From a checkpoint of a small image colorization model.
Training: muon at rate 0.011, 13200 steps, batches of 256.
Rows from block 6, named by matrix and row number. Each number is 500 + 50 x the weight over its row's rms, rounded and kept within 0 to 999. All counts start at 0. Numbers have three digits each. After the name is the row's rms in percent of the matrix's.
# convs0: first 3x3 conv (model.decb.0.0.convs.0.weight, 128x256x3x3), inputs 210-224, a 3x3 kernel for each
convs0.6 102:464456504504484481535445463541518520544488514534510541594568529629553532616529491481542604501570492488438347418439499445470538492512579554489460507474414474439418465506514516535512488523491497517493528563571510508469538540559510543508501553539533498482540519478574523478516533578502530526536538514537636629540559576486497520447431533491407511620500517591539482565460462578512518569566547598597572638643616
convs0.7 099:523561552528506472499471516492517543533551548553546565508516481497502508508532527445520561455573563531615518391399378398371384387352369516517501538536541547567546414533500442552519417504479523529522550558570534597567436443434475444436557484407396392396441438433448426388482481517531471494503442469416460491445519512437467456440398475412413550385432517548527429627567546538502521499579572510628629578649672
convs0.8 097:500447456476469472459464438442467535463496530478526526506496520508492509524522551451472452464464522489528539556555549561496499525465491587544572631554536676588557382367324350360372323365362501482505487489519499477499436447434439458452487504463442484514357374374347302328465486430475471443499480448500483419523510450492491470406417472402404410423408397474504516471510560491536571437424373488465446518519462
convs0.9 096:570516513540509504549564558410429481401393458479473459477458387531486379501538460477473503478469532538531547549539454483412402470367395548536461510544463528554480384388373371354380389450523466555530472499524500489492455484529435452500567607608350366368459574550546687661470443482490512526525552494526465444490459465474445466507491533401388480405448558577555549577537513602530507471506559513539541428463489
convs0.10 100:493474483500481484488486544496501492480453478488470486537564474470570558463595637497534545460488594473498571507504520518533510488535492477526561552507521558576530510530466471510490468448421546533521506545553493529551500550557535534569501504510504583585472542588445494559540563547447529515455495514452466495417457488462457461564667571496621661392536713622565494552576537523545511561521462601570479565572490
convs0.11 105:497521535508550527465480484479504515493466472513443455379340353453411383425406392531488488509468474523470414438384403443444463410445436446432420468444408463438452505474441538504470531525520475466477506478498480465474442431319472457373454461393455479432532542471483474428474429427457432442432429451477430412475485494472491521536597540475570509386438464465483473463457440454494473541519453537527476502510491
convs0.12 103:493492473478494457564540456509517482474488456500495476459493552388448535420522574535483548523488576479506625518514496527504508484484496427451521415476538444455531492469523453470539515596609519511523437463485452462498504529488419496500419486480429487515408495527379465499517534555562527512594510462577593583541511467481401389502520567426424479480483510378433461424579612456563574510482484524570492553570588
convs0.13 099:514506569576489479519489501472514563516480532482451468516537548538588571559523539483533507494527483485491496589513483511480480471490512460510462448510371456494338395337476411387536493479545464506510478553533435508507475581561528584513497522464474516565522613577445538510445460448410458416397477433489551610510598647556632659448563522423594587401497532534593512568561390596423407505542581465446552492449487
convs0.14 101:475498512488486514422442461442433480494490496538502463490493439535566465627648556533645594613574492505458438491557533422486481471484473507460434476444461435440447497554553534552471528547460470532518513544537512501483483443513508436475469466495549576550561584548557578546503515523508435546522463531481525568477545593493529552384460573410451475467433431567484490522439435503439390573471533582474457579527425
convs0.15 103:482521531526536503509480451459473479465481481493480517540534569560558584528526543459450380439450404443467451540531505526521525496504513433428432448436470415408446511536522562569553597585582500504480498505476499527524447478493449469493407427442560569570552561551476488475386369405416395418397411429422431430469508502510552544446464432425444424423426429441475504459497505458483469572569528597604585601601601
convs0.16 095:487561522462518481450485452504499555525490472544498490532602565483564525487540548397414461390449549386508524485504461421488553422471548503462420474475453430459465478469448480556549487525560540537515570495476562539506610616523562529452539513475442479495376427458300389437536476523527536570568553559503496500482508491529567512621594529547517498499459453516550543480587604484590585450483468459486518452482549
convs0.17 104:481510527499514522532506471457454407503503444448469463567545558522515562527556591426406421424428420428422400458445454448458481529549538490537551468515575465489536526557532526542510507541515582545525529482490547517534530520499495509550529562589446447423446461446476486512472513487444463490472495500446489525513542581598596560497547571427496525450496547477408439481437447462469422417448407406440412352362380
convs0.18 098:529462450529487533536468517459464481482470493492513528474467424465494479427422440485547494445491487465495545484501563497480538521455498556461428558431373528530386596631632547553543490475440422434427468499492467477493514545491540530510563519518485474423535531490536526508508481517538532482556559487456464482409412472461497548489464415516507489521530478519449392467426463510452525552523502469534510523498486
convs0.19 104:488547597541550568529523512471451451505493523526565624488483499500514472530536491379436459453463502460476474488512504537525497543494499497478459558500451537518453548510439549488413492503464470498483471491509576548554471456449466406422416422432475522538515534513570559518546558524549580485486471475483491476475486506391416468585599523545577541458521605533507508584543530546478479432399492520471519606581612
convs0.20 101:506496552517551502560582530473473488493457500461429467435474486464493495470480481581564528515536519469519526487538557476466484491466443516519508495459441483426421480480540422473551437516576555538543532526547537519546490519535446454483410431423416358329375310293433339328507589565472562515478543522507494464535541471477475399435545535431504501491537514489526603485520546457445513548461424550472374494427417
convs0.21 101:471447465501494506443477457502517434470536505519517505481453421453504447430490488440392408441447415470433438497434452589551517583578582503560584499497541493452491492400458528454489588513586523515508528500491455429472470455480496476560468438518546591512561592580457470458444456490454502475420440412564561593448493545370379465589630558495569471419450387536421420520503434466462466388394474443436435467449532
convs0.22 086:456423428503479446530503496476477470469489480497451456496467474540511537585598616580555534592612578635598519466502503500557548538589554529534499527618557473592577404524486462570547406504521517501490526513496481517459539550601604619607523531550529534572539580597587609556477481475448411451422364408407429471462444495491461495514534535520558554547510486485468431493443420463537515470495485521540503569545565
convs0.23 097:452464464469445443485457427481497553479483571512494498477496521487482473472450453616538551581491541634573560514481526529501540524502500559453473610510476601521527464447351535496384714667521524545553505537553515507522406468439438523543498549570475531493425465462372392387487463508482446451482431489494485472464451451473461429441485485461524541465533613530474549518460448495416420554571491524511489522527509
convs0.24 103:438457504509514570527503505523582561494546593533573618497460428604575505549558543434466477471472473522516563425464464473505502502510515399366402457385487436374486444489461466493526462464493510508475511504488433450450543543529501522539468438511477455434523490475447401390429488482470445466411405413520507518594573553523463429453426430459445471462472480413438483515543558543576595479438506483515541460520588
convs0.25 097:512532523582542568532535548493476492525456470490457449400347441385348436370387483484520542522560557539575585565550538533520514494487472543437450565466481565560539468543560489568537549587581555572506558583544572579539520486483484428441506480482502440460515474473602509520521527531514514519536507554450507544494510551530546544421403360505467431512535554521492526530509534549534550490519546433395406419425353
convs0.26 106:527458457414413618525572447467465439489512549481488497423528471484478440487428461514500448503469473441448393500505519569510573535497598529547502560546513559520400421433498426458501491528508458445515461512529440493500403403460406517523534488440427409421508472391503418442499492518493499497489527502450517561365482544446533585501581484532772683465532598472573471585513471538433562537543473531532534497581454
convs0.27 090:476453466481479469476487498497432417451413395467445456409394409484466480503486471424416425476466451489463449486495501490462442469425365523515512517533534516546534517539551569623632628655647491522532487510530488506493416420386426441413446464461542530532559550526523533522523498482541493469519476445438411435411416420428390366457455434499501470522522494419441452439460492443464480520527514505533516500512502
convs0.28 103:559570578516519525476496529514540543482528559449504533456457372486480423469479483479506524616667603718783676571522551551530538520516527554554534543535514519540502326331313450454382526521389539499536520495559585545571499495447493470468490484463522496470585569540629639607452480463434511456410482463543478419541499445484462428447461431410424487394449485459486534594525531579531538479452448487501471475520521
convs0.29 103:593575543540460423415395418545571552582545540540489510541589587523533508495469470446466527470472505517514466449478487441453513485493527565590606486536573482500490429432489455523581462575607522525516513504477557547498537519555562511475532486473555554490487479437459447431495488537483488502530532515514399366517461514573613619450465448472510488414461446567524486579485456519407457511509527457510521453504474
convs0.30 103:512477481543507526533513541467509571427434499414384381521495482565542528451468491566569581520529554524480483505504498500480457434392411430478505432498488483513513483513494442446447530488524502534497516590591413468512437461485353367409371396405538556527541558547464472463456455498461449436446435418479450470478445473443404429515480542568539585494478498499464424432455444528511544521513531491477523461466478
convs0.31 090:477472524483448505470484534438498533470482508486479506624541534581508549499488490574514497495483574481489607504521542504516537562596583535549538499566557495548555444499488458562561520579553527521547487527540477510562600582529596607556593610564465486432527504454471443413493489473537465463576541457542538471521526455475481443422437426452453459422470422529536479524559505471519490380406449423410458452475500
convs0.32 101:480481488485518498519511492458431434465454465436453498547537604549539566523474475432494532443487515447506531536602595515559541373402426470425408485443413509458475517518476478493493491487452465483488472475481478496489478509525426463515470473483558545502527527497576550525530495454444451429417405393421438426493516531518583608479532495448473464399425423435469492467489470446460430493428482507430455514448488
convs0.33 098:486464479448442500447497520486500467468467439452462422478534584453529603431488572498493454500514516527506507433472532474481494493517493460443484474478522459478515567552501580566510515523503535518488549542529505499525426484566380427522390428498381418411330376381305332371529529527511514533491517535523577579526538558457452474439457493472501518501505507482473481431462491438433459519525528582607599634600600
convs0.34 096:495515495503504473456524497472454460490473464550532479566554547569536539561548501550534477545539473505524451462510415491504443413451388484493579504483520527506491549580594513560582493552565483470465475470458477451471532511526515506493455489472449483493496473481510511452492515490497501468499489452573595487578518437444433488454456456461427426572552488498500487488553473479578425507483517537504537538518472
convs0.35 098:480494476431451480414455478546511463521489428533540473623643593596622546556559496632497455635501498469459491417477460437518526419494501465426485447418423459444455505484502522495506441423437488504525557483480582484457510517523500510527505484495434520521430490491436508491531511446542506472566531517549524460504516459458501496518523515536521478524539484516542597482516545447472508481505443481548528442455483
convs0.36 097:456524550518539503552504494434465497539538573480521529614573578515538586539533583376435479438482477462470479429425474456508515476513485581505485572569573520558609394375374431422418459451389509531536512503532596581569551478467512455487552530521430403392403361357400385412520472511507514517491479522507449425507504441588555495514474512637596570508494516528507552573531505535529522427419447457445431496522490
convs0.37 101:499515528509532528504556538436471499462524523499550528514494459501479456492510466529512457522513501483528506477480429471473431514468444517510503531532457486489487508449486455426519412396440480487459500493466513460485468481481500501511481492466468442399462453384464477405524485542513502495542468495461524478431450417454493464475479431585567532524545514507515537482495461505506509515539532495555511432460459
convs0.38 083:570532548575519508549501518524529546526520542539500518515525541537535536579550527539517529526495529546532562430443464412441460402434413533530517509470473527497490428439430450437421451438420509524509488518519474491513566561539538534531532502529538527476530539518543544554532559519520516495528515509449460471461476468477468456559562546568572559539544541490509496486501467574558503540552568530480520537512525
convs0.39 098:485510484474541532548590579468452482457456484522493470508586690459537662417492606559539520583555589548558614414521553434520558461466492538533551549534509604593541441436458412426426382434479469484455488497485505528534377385441432426466513527572507554528476538562480568632472472472482493509464502494466450455488487479467483469373411366453467451453479500541561507516579575520489530639550537559524554472441468
convs0.40 105:495502462512483440481478423453469543471437524436414479415556604471574573488544558477507453533520461535565506486483454507489443490499463465442550474482586496521554696552437640547407620524398439450504445466550467474554349418504375427518401465504452525562476597649521663676455423436465472530429497528531472490538545568538556526475518481513513576563602609538621515653662557639602552551532485550533430477468429
convs0.41 103:475432449401419503422477485601559520576482430549467486549494547542547590493507536541505448532507417467439355458470502484505540480561569489503550551549567566623654579546454593586495589587505468468465505490512525509520579604603560554545526499505486496577509513586591580574519564548534557561496540537534560622489526569406451498410295374429471591484534637540565582493559550518596542545574605507473552513510576
convs0.42 097:540511506501495520437486530520508516540557572560556545557521527528506509461437415508417485562425503602473512569542469560505438513443419544534544538532503517467460570474389518428383486442408457435455495499444506502465463421441437456525544602611523492480458482473491504501426434470425475531504545553548551507553536523470466530524501523547567565484471473467477451446440472455425442462501452402488532437481548
convs0.43 100:505510506504541464511482513482449500505470472544506458473491475473470489454500472452516566500563534518571539478506545503492492574561512490514483478518481423481489535542563513558545416434435546484498532494472475464473525471470498464452453462473527488512525542546466590635474528466465523449487538486486435344446406344442433405470473562440424581494457555467472494436445513494518479644571484631639624529576625
convs0.44 101:398420453408431460439463502518492451511532499492512506418437427460462472467451421519536546585577499584511437525556563524523541540505513458513506544532572545574577655631634678611628671604623529516505498497476517502486560549580571522543483431430590571534581598585546549545442470436408417415415425411414446443459490479534547543510526455523546493473468434494503500522494553504510466450533628480518556529539555
convs0.45 098:488487540545502519558520528545504470445457458456435462484506471465517523438488535470505484491536495534513429576608542603595540546583558497551552476507532463489529476517449531532468498475465471519502459535509503538514461491506493502516528534546461479466481481492439442494502495516427440474433432461388378413440386397493465482480508637534561676586569617517484478523517509503534567476501500478432487452475500
convs0.46 096:475449468484489567484516540505488494536485464532537478536543536576554556538560547442453430426436474444429415420442443506534473581551478535561518507530511478455465393439468429458471436409439515538494500527534494529518542515512594559567584569607579542521619519510570469473568565552583578573596547543542551541543552496509475440560527532568565526533522510434453461501475474476422454502524510448515516455501489
convs0.47 107:493429444478479449473444442575577488542536505479463543534511551463408489461456528490458458500488428441453478471455502467511535536572530439459459458435446482460453580573534545548552478500536462461467476455483438511537508452428502469457492493491475471468459450454494480492494463550488449468505448423411425589466547635532543537550442405490345322586481439455494450494486442455446487542517480473461448452452421
convs0.48 107:503535549541543486458469566494443541453394498464461490448433459443477501420452466426414433446464472451438457444454440505495457474448439474492447467519468482517485532525546471504479481460365470472456541578565513582538514547554485539529498500475413446409413464437411447450464506451500507487590545561544599557578532399475487444263314360486508532616596544534447401480448465520510514483486481431452522439507561
convs0.49 103:535518515499461494524505456457392360460467458479470479399454464447474500475523581658599500554504494470387437563532605481415457529407351564474437493499467543624585530513574517515495460455426534522498485520557497441495458425463500456482480478478498472475485496482549528558453419466486401464493495483423441515493510482614561453425501492393522525462493484455452443458496488527574475442442498559425395572493421
convs0.50 100:550512510531500469539544581482455516505448499515524498541525491553507509534483470523562524475533505530490494516535493511504500554587584533401478525375428496482481478477519491529537474500467523521556515518549486499551541521533526524500505507492459465437480490448518511441459524497481564501466505533456503547449497509502516521464466523515433592509445511494571501509542484583509536487455464499495489515518525
convs0.51 092:550573604513534582518543574499478505503492485480455420486469508489478503469518531483495465509483442493512521517506514534531544577602599503526580522484582612480509457475471433490514447497520509499541543504495532492477490533526461509536453455486539542416507492424510463442495528457485485423531496506423448425389433454345415441471457483486494458542530425475463433542504508545549602552557470537520475541510472
convs0.52 091:497480490428454471464467476494531509464479460462471428551500543529516551463509587394422480486516403478461396434443466456466474492472454460510535486527518570625559366344345484472470508513526562560539547563529520510499507500466495480426482473431436436398440454435414449432449489500450482469450492473492475494471463525446475523475460458561537499577562516462494547439485556489539532484476472494506456537549537
convs0.53 103:553573566536555523517522496551518505503506506504505494463490530495513547511517520632595560594579577487525536472464507510486488470443454544523522523531491478489482510588553517585533484519463542508524549521521524508513454489519463492531416440476482529537524549531486506496508508495515473474502482489451446449445409423544523528585634673588647679510531577597532541543502496500507534599584580581591586562553525
convs0.54 097:464519564480536537516533562474500518467457462525445409495478485440415442462448496460470533475466490509480489483510549515578617542609608479442498486428495446439475339419386429481410464470392500530607501535576517530512437478450424436426419418383480523536461471513450463501461475436498478457502498472552550549568556522553526509496519497537563519578579538421420466457448524502513577457493504477452454471432415
convs0.55 101:504471534498574539528486503522540515488513479487507478438467432459505423517498432537465572474486602469496535565561495583534447595520457519559549491533551469534534461526575425540604413526645489450462487418454465423419496554498493564509446497433579545441571514402510495420504522530517542492486518465518513518483460513499504575555546506549487420501442403452530468474507466507506479452467582446512582513486611
convs0.56 102:456506556489522516562547472480525501501545513436447476548531502542561554506554561560568610463516564429499468461471463489430408501468416440423425473455433468483481438516503492551499557583579501499487461458439506505499493517491474464445487441439534516467537541496491520488558531522523521498523549527507513466501477426508475442563583546491518487390404418436453531422451490440426459514517527406410435447490485
convs0.57 096:458485442473524514511524485523478453520473474535513492518608616515605645506565606525574534559556570497542536431415462451460464464472489551574503509589545525573594591515469588506456607554498462489565478508526471499527492583603555609625574543533592571512533571556491551567481518477498510492481475492558557567480453472401374421484482545463511539422457474522501477482515495486498485533511498585528483591548514
convs0.58 108:513521549501532526514516531411420471466423464530462485638615548579604538549557527483437436457471456429489502544501464474489472429474424525581520534519531523470492491492495537511467551506398512541504458529483431490504515532542522532512540518509503511529434466476423444462508510510485502479485513529522516539510536588539564519409539580311408552397408510556521454550518454546524466414416459511460393487423444
convs0.59 099:467470504480548534500498517483427456463464455524512501502482457528487461510451439533475558568530617559560594449487433467499445466489466577566536489520570418427509462432422496461443467408396540567530560529471539498454525511465565533488535537527463461479456482501444521528563536589584567601521536532530506500530497503481481504492512480544568489505517467485501512432481555409466505526467486552514492538492471
convs0.60 099:478485596468501561526494498499506520445517487509583506488512507495471509456491528470463528454474507493466409545547473560515442464396462470498510496531497482557534456497501527516508523504567492500511566530524582537529539505474549531468503523480499551545438456471419464447466492542503533561493553597417453466518519485528505483529532579544511567503542545553517484424426503457559453473603456510544473508565564
convs0.61 101:476453472440484506475501526512532529498511524488503509520500409556496450530468399504517548523500506458416493387404450433448480482509525447442450456498450464491417490425396473462437408413422500531540509553542488511503578562560575551533552539518707617402739594403642483321533489437523470438487486493529508531530516511484434422463474536439453501528484457416399397445420414437445378437441412428450410360455475
convs0.62 103:519535507499464462529487454464482511404497559469511532498528519514514487481473438381431440456486479463489471468497445488463458440438491580559554488458493496489466342403399398447426422485472484478528487495487479453433481509548450481490474489514545506422451472480343399439548513502544450458524470474571576507494443380466436398437506545440438499504507457528463447494434472475488490460479532483455480531505467
convs0.63 091:464477483487485487524502501434484507448487515467471476456443452474481491526548552517477510443468484475502473436436381482496440491496448414467511425438494406440489618605655597594659608609646488475503508517537482487493460461430454481466429475474551524479572535493529514485529523506497475453514513497483535579464478515461466490431445418442460461444497474499519520532532519546543493476504481460451490496486526
convs0.64 098:475500501478477487473478491497446414546512472533523496528465449573436403549495452514502533534489470497457445461453515373395455431458446493461513527419507550445534395404459438427448468456489442459509423444466455477458453450467542538491594571517544526493550531486550505464473462472528504477504517488458459431447422400514511466464450449452473468473441459486478482467451518418480500501493488575489458567518463
convs0.65 102:487490500450443456469490545539518555512507543515523554540562501547552520545531529450496507451469457446477427447413390438398356448391371457469464423435460428400433511519521548554554543500462513510508502508491472467469552569615563558592515535529568571576617632652635702742493538501511533502516523505490484483530503469536511510452472400464506424473497387457395409436403421451430434514527551485492510542512504
convs0.66 108:543565521587529456541492479535500458491507491493481449451472500496497496474483503455482500473475488520496488528520474530517467448444452526491479477511528461592642532490458450418396433427406440425471469460486509519526458448458484483458468460439483524533524541541569548542491454404532492465515512526485452405476443400381412435487456407510462422500511475407466535479510515562521455551559580492517574537533530
convs0.67 104:506468465451456475456468490445451472435462494453486541417410431394384394359349325570549498547536506526487497635588619575557585542521534475467466505468451523467438506534597569573618633643641547525522527514533516522538457474476446467486464465501391445451388467486390453491556578571528578559549600584529490490529505507536532513405427444428450469376435466487499535504502536510479488478479540470446459512497491
convs0.68 100:476432456492460455532486463523489472522510532550535571520520529514524546513507543553635592495586575575627622455468486478502489519531482441454489468473500514490487510459433445397386427378390500475447513495478482441443508513534497506534494520549386398403425412406425427405570533522558513503549547546596630621570613631548561591462456401502479446514483447429476473465478452507543483495485508455446412517525514
convs0.69 103:432482490469491489513489485467458453520413418517431418520567537457543547445504538364483524344448556297477629485458508432431513462475531558523470535503459489475505369480465349440470323444452487581514483569518457540510421477455495496406512458371502478470534489495492453488466427430478452396443404394409493605426513631438493503535528585533494532435495507536476461535501545478525556393437553416398488418387409
convs0.70 099:527509434527495466452471500537524555535514530505504539509632563534648617441519542482535559427522577396472467522559502552620576481561590528621557469529545513479484495551685466462547424414429484514514509506507493499491448447480459471482459470486401449441384425471337347416476489500513493491501510514460465428443443401461491467399397434472453455427476472546571569566614573589598539453481475417451469455471437
convs0.71 098:443455444426481469405485501491462464463437474455439469469457508503491467488490477484487442546536530572568546495456435529511515526526518477437426527445436588423380385437485459501560541589647481488474478472464474449447452457472457499521475536555520474473501441439523457433464472513486513529526513518593542514552560517490500470434480508454472490448502474461406426512475456476426529472523494499581483448481396
convs0.72 087:477516516491550554445484510456493529496516543515499541570587599570615595559628596485539512463560479490575499437446498499465476509494433530519524491495543500448569448449427473479435477495468465480518470507545482475502673698711607665692539594614587626611550625591502550510520524515522529510510557560463476420470463417446458451580579634575549562494491484424459535425450480478528470495547518464537515468535570
convs0.73 099:532539569474491532531529545493470443460425395466442434466481507480493495449458446480496500475486496462463449503517536515534546497512518614600621620589544617624526644647623561564569547535567513539508544542539552543539433435430470467424455490470449511526416464467449477424474473482500524525526563530427462482488520519470492480508535538494515546547565578587595626582580613622582597431466503442436451437430420
convs0.74 104:542530532557567544555495406518528433498472441501479504543575537530499520589557620544499481487502519503538510479493506520511434551493430411463523524515543502485462544468513457419444493504511515506490515473474467433454484516514518514518500513545538547526535476488495450516477462495479456432468479429585496412539449457496470517598596458519521434475465478517516499472460498495501517508468480541487460533480415
convs0.75 094:533538567503516527508498523494471541476435490493498501423394448445445459428489490475449492487463499468452483536534438641646498606669614519580568422524544441514543538572583548521561507490526469508513510511505485515539460454391462485449411484494437414399408426405413451403475495471485516483429471492526490504489466493494473440487421451491430448469452472547491556552561561540539527554529580526507588523472571
convs0.76 106:506535518483417482487483550511559547472480443510559460404441500456447481439418374492461493486484530470511526494428423427419402544529453474589491464613542480605609321434521383442562364424597566494485546550457463510533467409397497445392478504479517516507608582494642577489514518460507455516520487571505496496511487432483463428487434505512450461519465383452482484510397457501522458471529480441517562408499565
convs0.77 097:511448489534497512538508578469539524521529515513520526517516465494522495456491458596550505504484442522505502554537562568565620602570592531455467568497463576550444499493482465439454444430438500506494509494470537482515490519519550581532446496456524571536553621564420495453426477474483522501477493444512487444440433412406406424430516495489487517541484492553487489489495491484420435589450471604533431644517493
convs0.78 088:513523564542533496582534515470464411476478477474479495444449391416472445488486452485506479506543470554594517438422454479488489519526524463476518417472477426399404512487472518506522548564664477495507415462487472463487500506477487522483477530507497490470479510501527539491479459439422429442367419426489571537525591550533577522464451524527463533603514534507543507458492494480501495491428447488459415501518472
convs0.79 088:496487486481472499543512524441493488475511511491493484553539549527501525544484470575581571483500504462460466519513506443461520527542572527502547575485507544492530658592614647587619649571575484466478518512503498499465485477529483455476506452452352367437391383442410398424522496565518499542518517530527522528511477459457432442431433421457469453475450442618557587561529578591575610417449498429433479406464537
convs0.80 103:477531512555528551512508509472467483482489481466486514483483493479487487501534533505484454529490505542499531498460452526494490535490508465508511522502526490432475524511461540497492540469459478517518491507516496471463448425443518500499486458445448476485447482511405438469540467457537435493538457460472441426463443455476444465543513504548522489568586508507490468473496431549583508508471473509476462527497469
convs0.81 098:479478503462476502498484494542528551542531524546500507533496494507517485505519510512409390501405374512438447465455483570539489589600542545486478535515463504532482397378361466453396442450419453516533496483491501496482522549531599582545538514477503524576540542566553517511546474492561536517497476483530580566523528493459502533460408370476479423466462450468505470412397460470461483456479486460526508493476498
convs0.82 104:431458468437432448526504494530529486470483501432493549496430447520508506571590530492513476503567477462455498458409417516536529484509566509605710476520498468504420572574504544535464497482428528537526523513471483480469549532530468485508423414473575617596480531483444470445462465507487472506496469463473507516473472474493484445511535435523509463469480398545506508507557521400459427487489522585492526568504536
convs0.83 096:457483478477513529499517535495482459498514488510517508588573577599583597566607611433427425437420457432430451511479471573562539618610567485523534518515577519525573375425475416443432477448415486497524527517546517521535479466496570573571639641620583588611561564597529576593498470401527512448518530513455425492452504521509527501512465464536508491510546513473455470476466490473419497460445448464446443504489452
convs0.84 104:536495486499500499506515537492483512478475531519567611458454464522541561505515500454457456468492490433456461545517452544522455499469460584564618593509523510496495449475470488536540525543544508511503486518529514485548498509524531509490525535522466436480528503535553492448472476528500510490529571465451511476528527510544505498496523537554504562588491521611572482595503589565483500514495438526519473469520547
convs0.85 103:452491483507474532454497483500499506470526488489520490529480509437441419446454436505498520506455440448415376488495483485488482478474493469524520484449506504495456497456469499477471500480493485491526478489505488458462477459474508497518511503517516491497526536562533579582456449451449479443491468451546500457530452465527538495467474463510491483535529491525486502497502509532480506440442462426507467403438480
convs0.86 102:535541498591557519611534493524484522554548555514508526461503587458515600382462530500545515469504528538559565510476451628572507605583508473472477491532562372437466370434482519516553568480512499498473567565495519545523505543489530556514488489497453501574423460571316373483523543480525541497499531547517494515537487557479498567487519496466542500482513527507505452539537498502527539493467436506477496400417483
convs0.87 099:549611600519535481456430431454476460458452427470418394442480556464553600512593567604527514556509529485495485579587579453482504494490458409459479371450469428488480536543455548503393475441371542514537495502560471489502512511454515511481546527512340409474377510614407567639489493430508493438568519468585514484507476481471493501396449493387503541387541589522543564517582569519578549522532468605481442578461431
convs0.88 097:546566587530548581532499436524524475507478440566485437538532495494500506474503504448485438389420399447463430424330369409344418454464487523511450580515499565575583444409428409434473407448521535499458488453460428412418488463454491493473543561586385455458392475496462552563552536464483482447485503457489501468421434495410480547535580529458519484440383374399433504440443426516575459536537528518488462621554550
convs0.89 099:465499516430501541391483532527518532543513502522486448448478499481489499509481481506548484525531493452461419499531533439497503561549544518513516540521524486450403470458473447436445566476445508545505534574504547594561502499540577527543548543530438451515467471514464493518569512502573511543585586556537486466555485464549485462433481501431481569471480535480519496507514500478495450568532564524561557454451452
convs0.90 101:441469476475462558536568576480485480430408500432428481470474513430431447462434442479461431429357457454455568504510564484487559456476516404450448432472463460447450528548517539539510499489474545543518520567562518556495486472467426411432375355367513559604470517603454493583511507487542499509501459445524490454524555469515542496363441527438536594446501520371478513443483451439456468472485528491486460457480430
convs0.91 103:593619580547573550512558560600607553613612566593545528537536540487463515401349421551515567485443485567543528536573542515545539466488505484508488434401375412402454403400395356396357386464405482472475504527566499527519562555560505520517483476496560533537434406416391357357461468518512515514587561521454478440534532472475440403526503483507487462473513479455443452436433448496487484455480497497494495568536528
convs0.92 101:526497470535502494502511496536500509499501496506511474472460514523487515515493520494507452459509456473501461471507579480499564503498545525485485548497494508521511494515574480501537418478513510461534511439523528450517543470484509474523496502526514475481526504511502463497492486447494523484456517485489492481502523505531540532501424474501458461530447516498487471538491475553484486502499509533553532515551514
convs0.93 098:531527506567501473558476478483515469502547518448480500433430443495502532503511487554560599544530506547509466482480484513490492582548543530536522545534536524540516409506576431543621446555607541539487550556527542550518406415381428476451369440448431463396447499449464458420468435481425408414381392389508499499539526524564557582549569526576578554511509464477535523467516488492491463466445423458425418496473440
convs0.94 100:519469525482488490469483466436469489447517478505512503567506500538503494515457464529508495508513538499511526535486481485493466501470491483483470508494507467477517424448454439396467498435405521547504517548491509569508557559541507550481497508476501434460503435471515482501527510478486516543472543511504473478448393463390388410567574583507558595515575673504458509499487546488535522556544616498489597458486531
convs0.95 103:483514533532553511506533489500465487475482485498498519484467524492500561482500542457486530516491526487540497466515535496515490486453448499483499496480529453538459513468534528486524509486529562486489496525493512480531517477513497486465481458467431470469480499494444486512548508550488509483471471481477511489468467447483477473410432465564501545559532499445509451487437530470559487521530474448508490497497482
convs0.96 098:507544476556529487473458454481465435523487449503476465497515549472488506535519530526513529585492555566500557498500477464499492507546526445579514504559565485506527544537532605592530619576540536540591523507514531490463567530472555520457535523475471524537529537525550524501533502439492490471492487480458419444492462470537506518550607510523587541522552540498456513529485556499478544467486496473504486522473468
convs0.97 100:544475427519477428518492421447483495500516484519521488547598604489565561438510498505529539500546579530574586452453492463473499543514508523542483433502512410480497417439495439453500486483512489539545512507515498491497520513504492482477458474482450455524447482472455500429499495456501505489493487474547510460503440421572506461545537467598549464523489418439435530417382529442422444471459489479441473438415417
convs0.98 108:491476513433512545490545549554549484562554474552599545466506547489442458490456428562489502500449499477447530625562490612561499578526506467553614525466550530427479521456445502443425429365382507504492502480474482475459510540517549510458551497458507464574515466526527516516481466517453469491490488455388388407385458456512549546503524540465494515446496506505492462476471462440466486547546465553493449508483502
convs0.99 094:503482503429443466420454498520559570505531553454445496486471477481439426519462423437512479472446420471422444407492574540594591578598613507539516528570528514567463451494507548491461568527459520499460485492467448468525429479534479474508467442467452402419479461471524460452501501568491492555518552564451521519519566571497537558526498487552511491527451481554480447463416396421395362574574608595490563591482510
convs0.100 102:513477469447473465484497453600610524496596537460554564624569512599551469486499473496437487507491547488538516431422501435440488509523539583612577535496523484454478502481534533485506536483468535511506500512525483490527563621591553627607494525517563611514488571472375441466497516544523554546528545479426490462432481480426475438516509497568605490526557524564500496545497526477548534532539496510476502460446438
convs0.101 096:508477481486442482462476461573617598550574587528529569406413372450456391469451405558551492543513531507508464474487513465478505466472458513535511518497506524463462411447478442500498452518507531525559502536590518520573454475487496487493476477472391370356455433374417383350531502525557535535551535513517510531465489522479481488523452459547508501569534511469456464469450439460454466508472510450416469448448437
convs0.102 098:453483495544526526509521502461452528529486513524514464445399345459388323456388321407423479430465509486529517456485487530535473524546529495490476497496493485494510568532480486487474439441433480497516487517540500523561400425408463480440457476414344348279390345276423384312484552572516572555507544565535504476562521487545480462447498478462478434459408395571522511542512471503520509557562561509529491450487489
convs0.103 100:521498490443470541493505478462473509480437470458445465441487482491520499488542523520486440552470458471439422528510480501526499429449458493487558502467527544466483412432438498515501498502508470526500479503486484494458428442458490498505488519527450511467490541516513576519478476473513513500477487488537519504512502471505482481494528543554574536529529552484484473433490479459487495567494487511465474481451503
convs0.104 103:457457461476466459470475471444433468481457465505460453532532529486495509454476509519437483500446495547500482528524507565549524550568568439482527434480535443508528545496444495489420454428361489511514505530534481499502460496515480487483469455444445462450447477477486512528549539513518541522508518501545572534553573502500499452478482433492500508467488513518495458460465440442471444429449421410447427402385358
convs0.105 102:477460490529500503562533503459539513454559526453476479485526461495499475510509494456499468440462499416425460451452483473484518465466468469488598477512609472506523502547536485512525431469529490505480475480481474443496440439463471486502479483490505537559527613629640734698494396491497395449515494438411366383406361385402398378498467457520454419586593498473510522430516511422502489460515526500511441514479464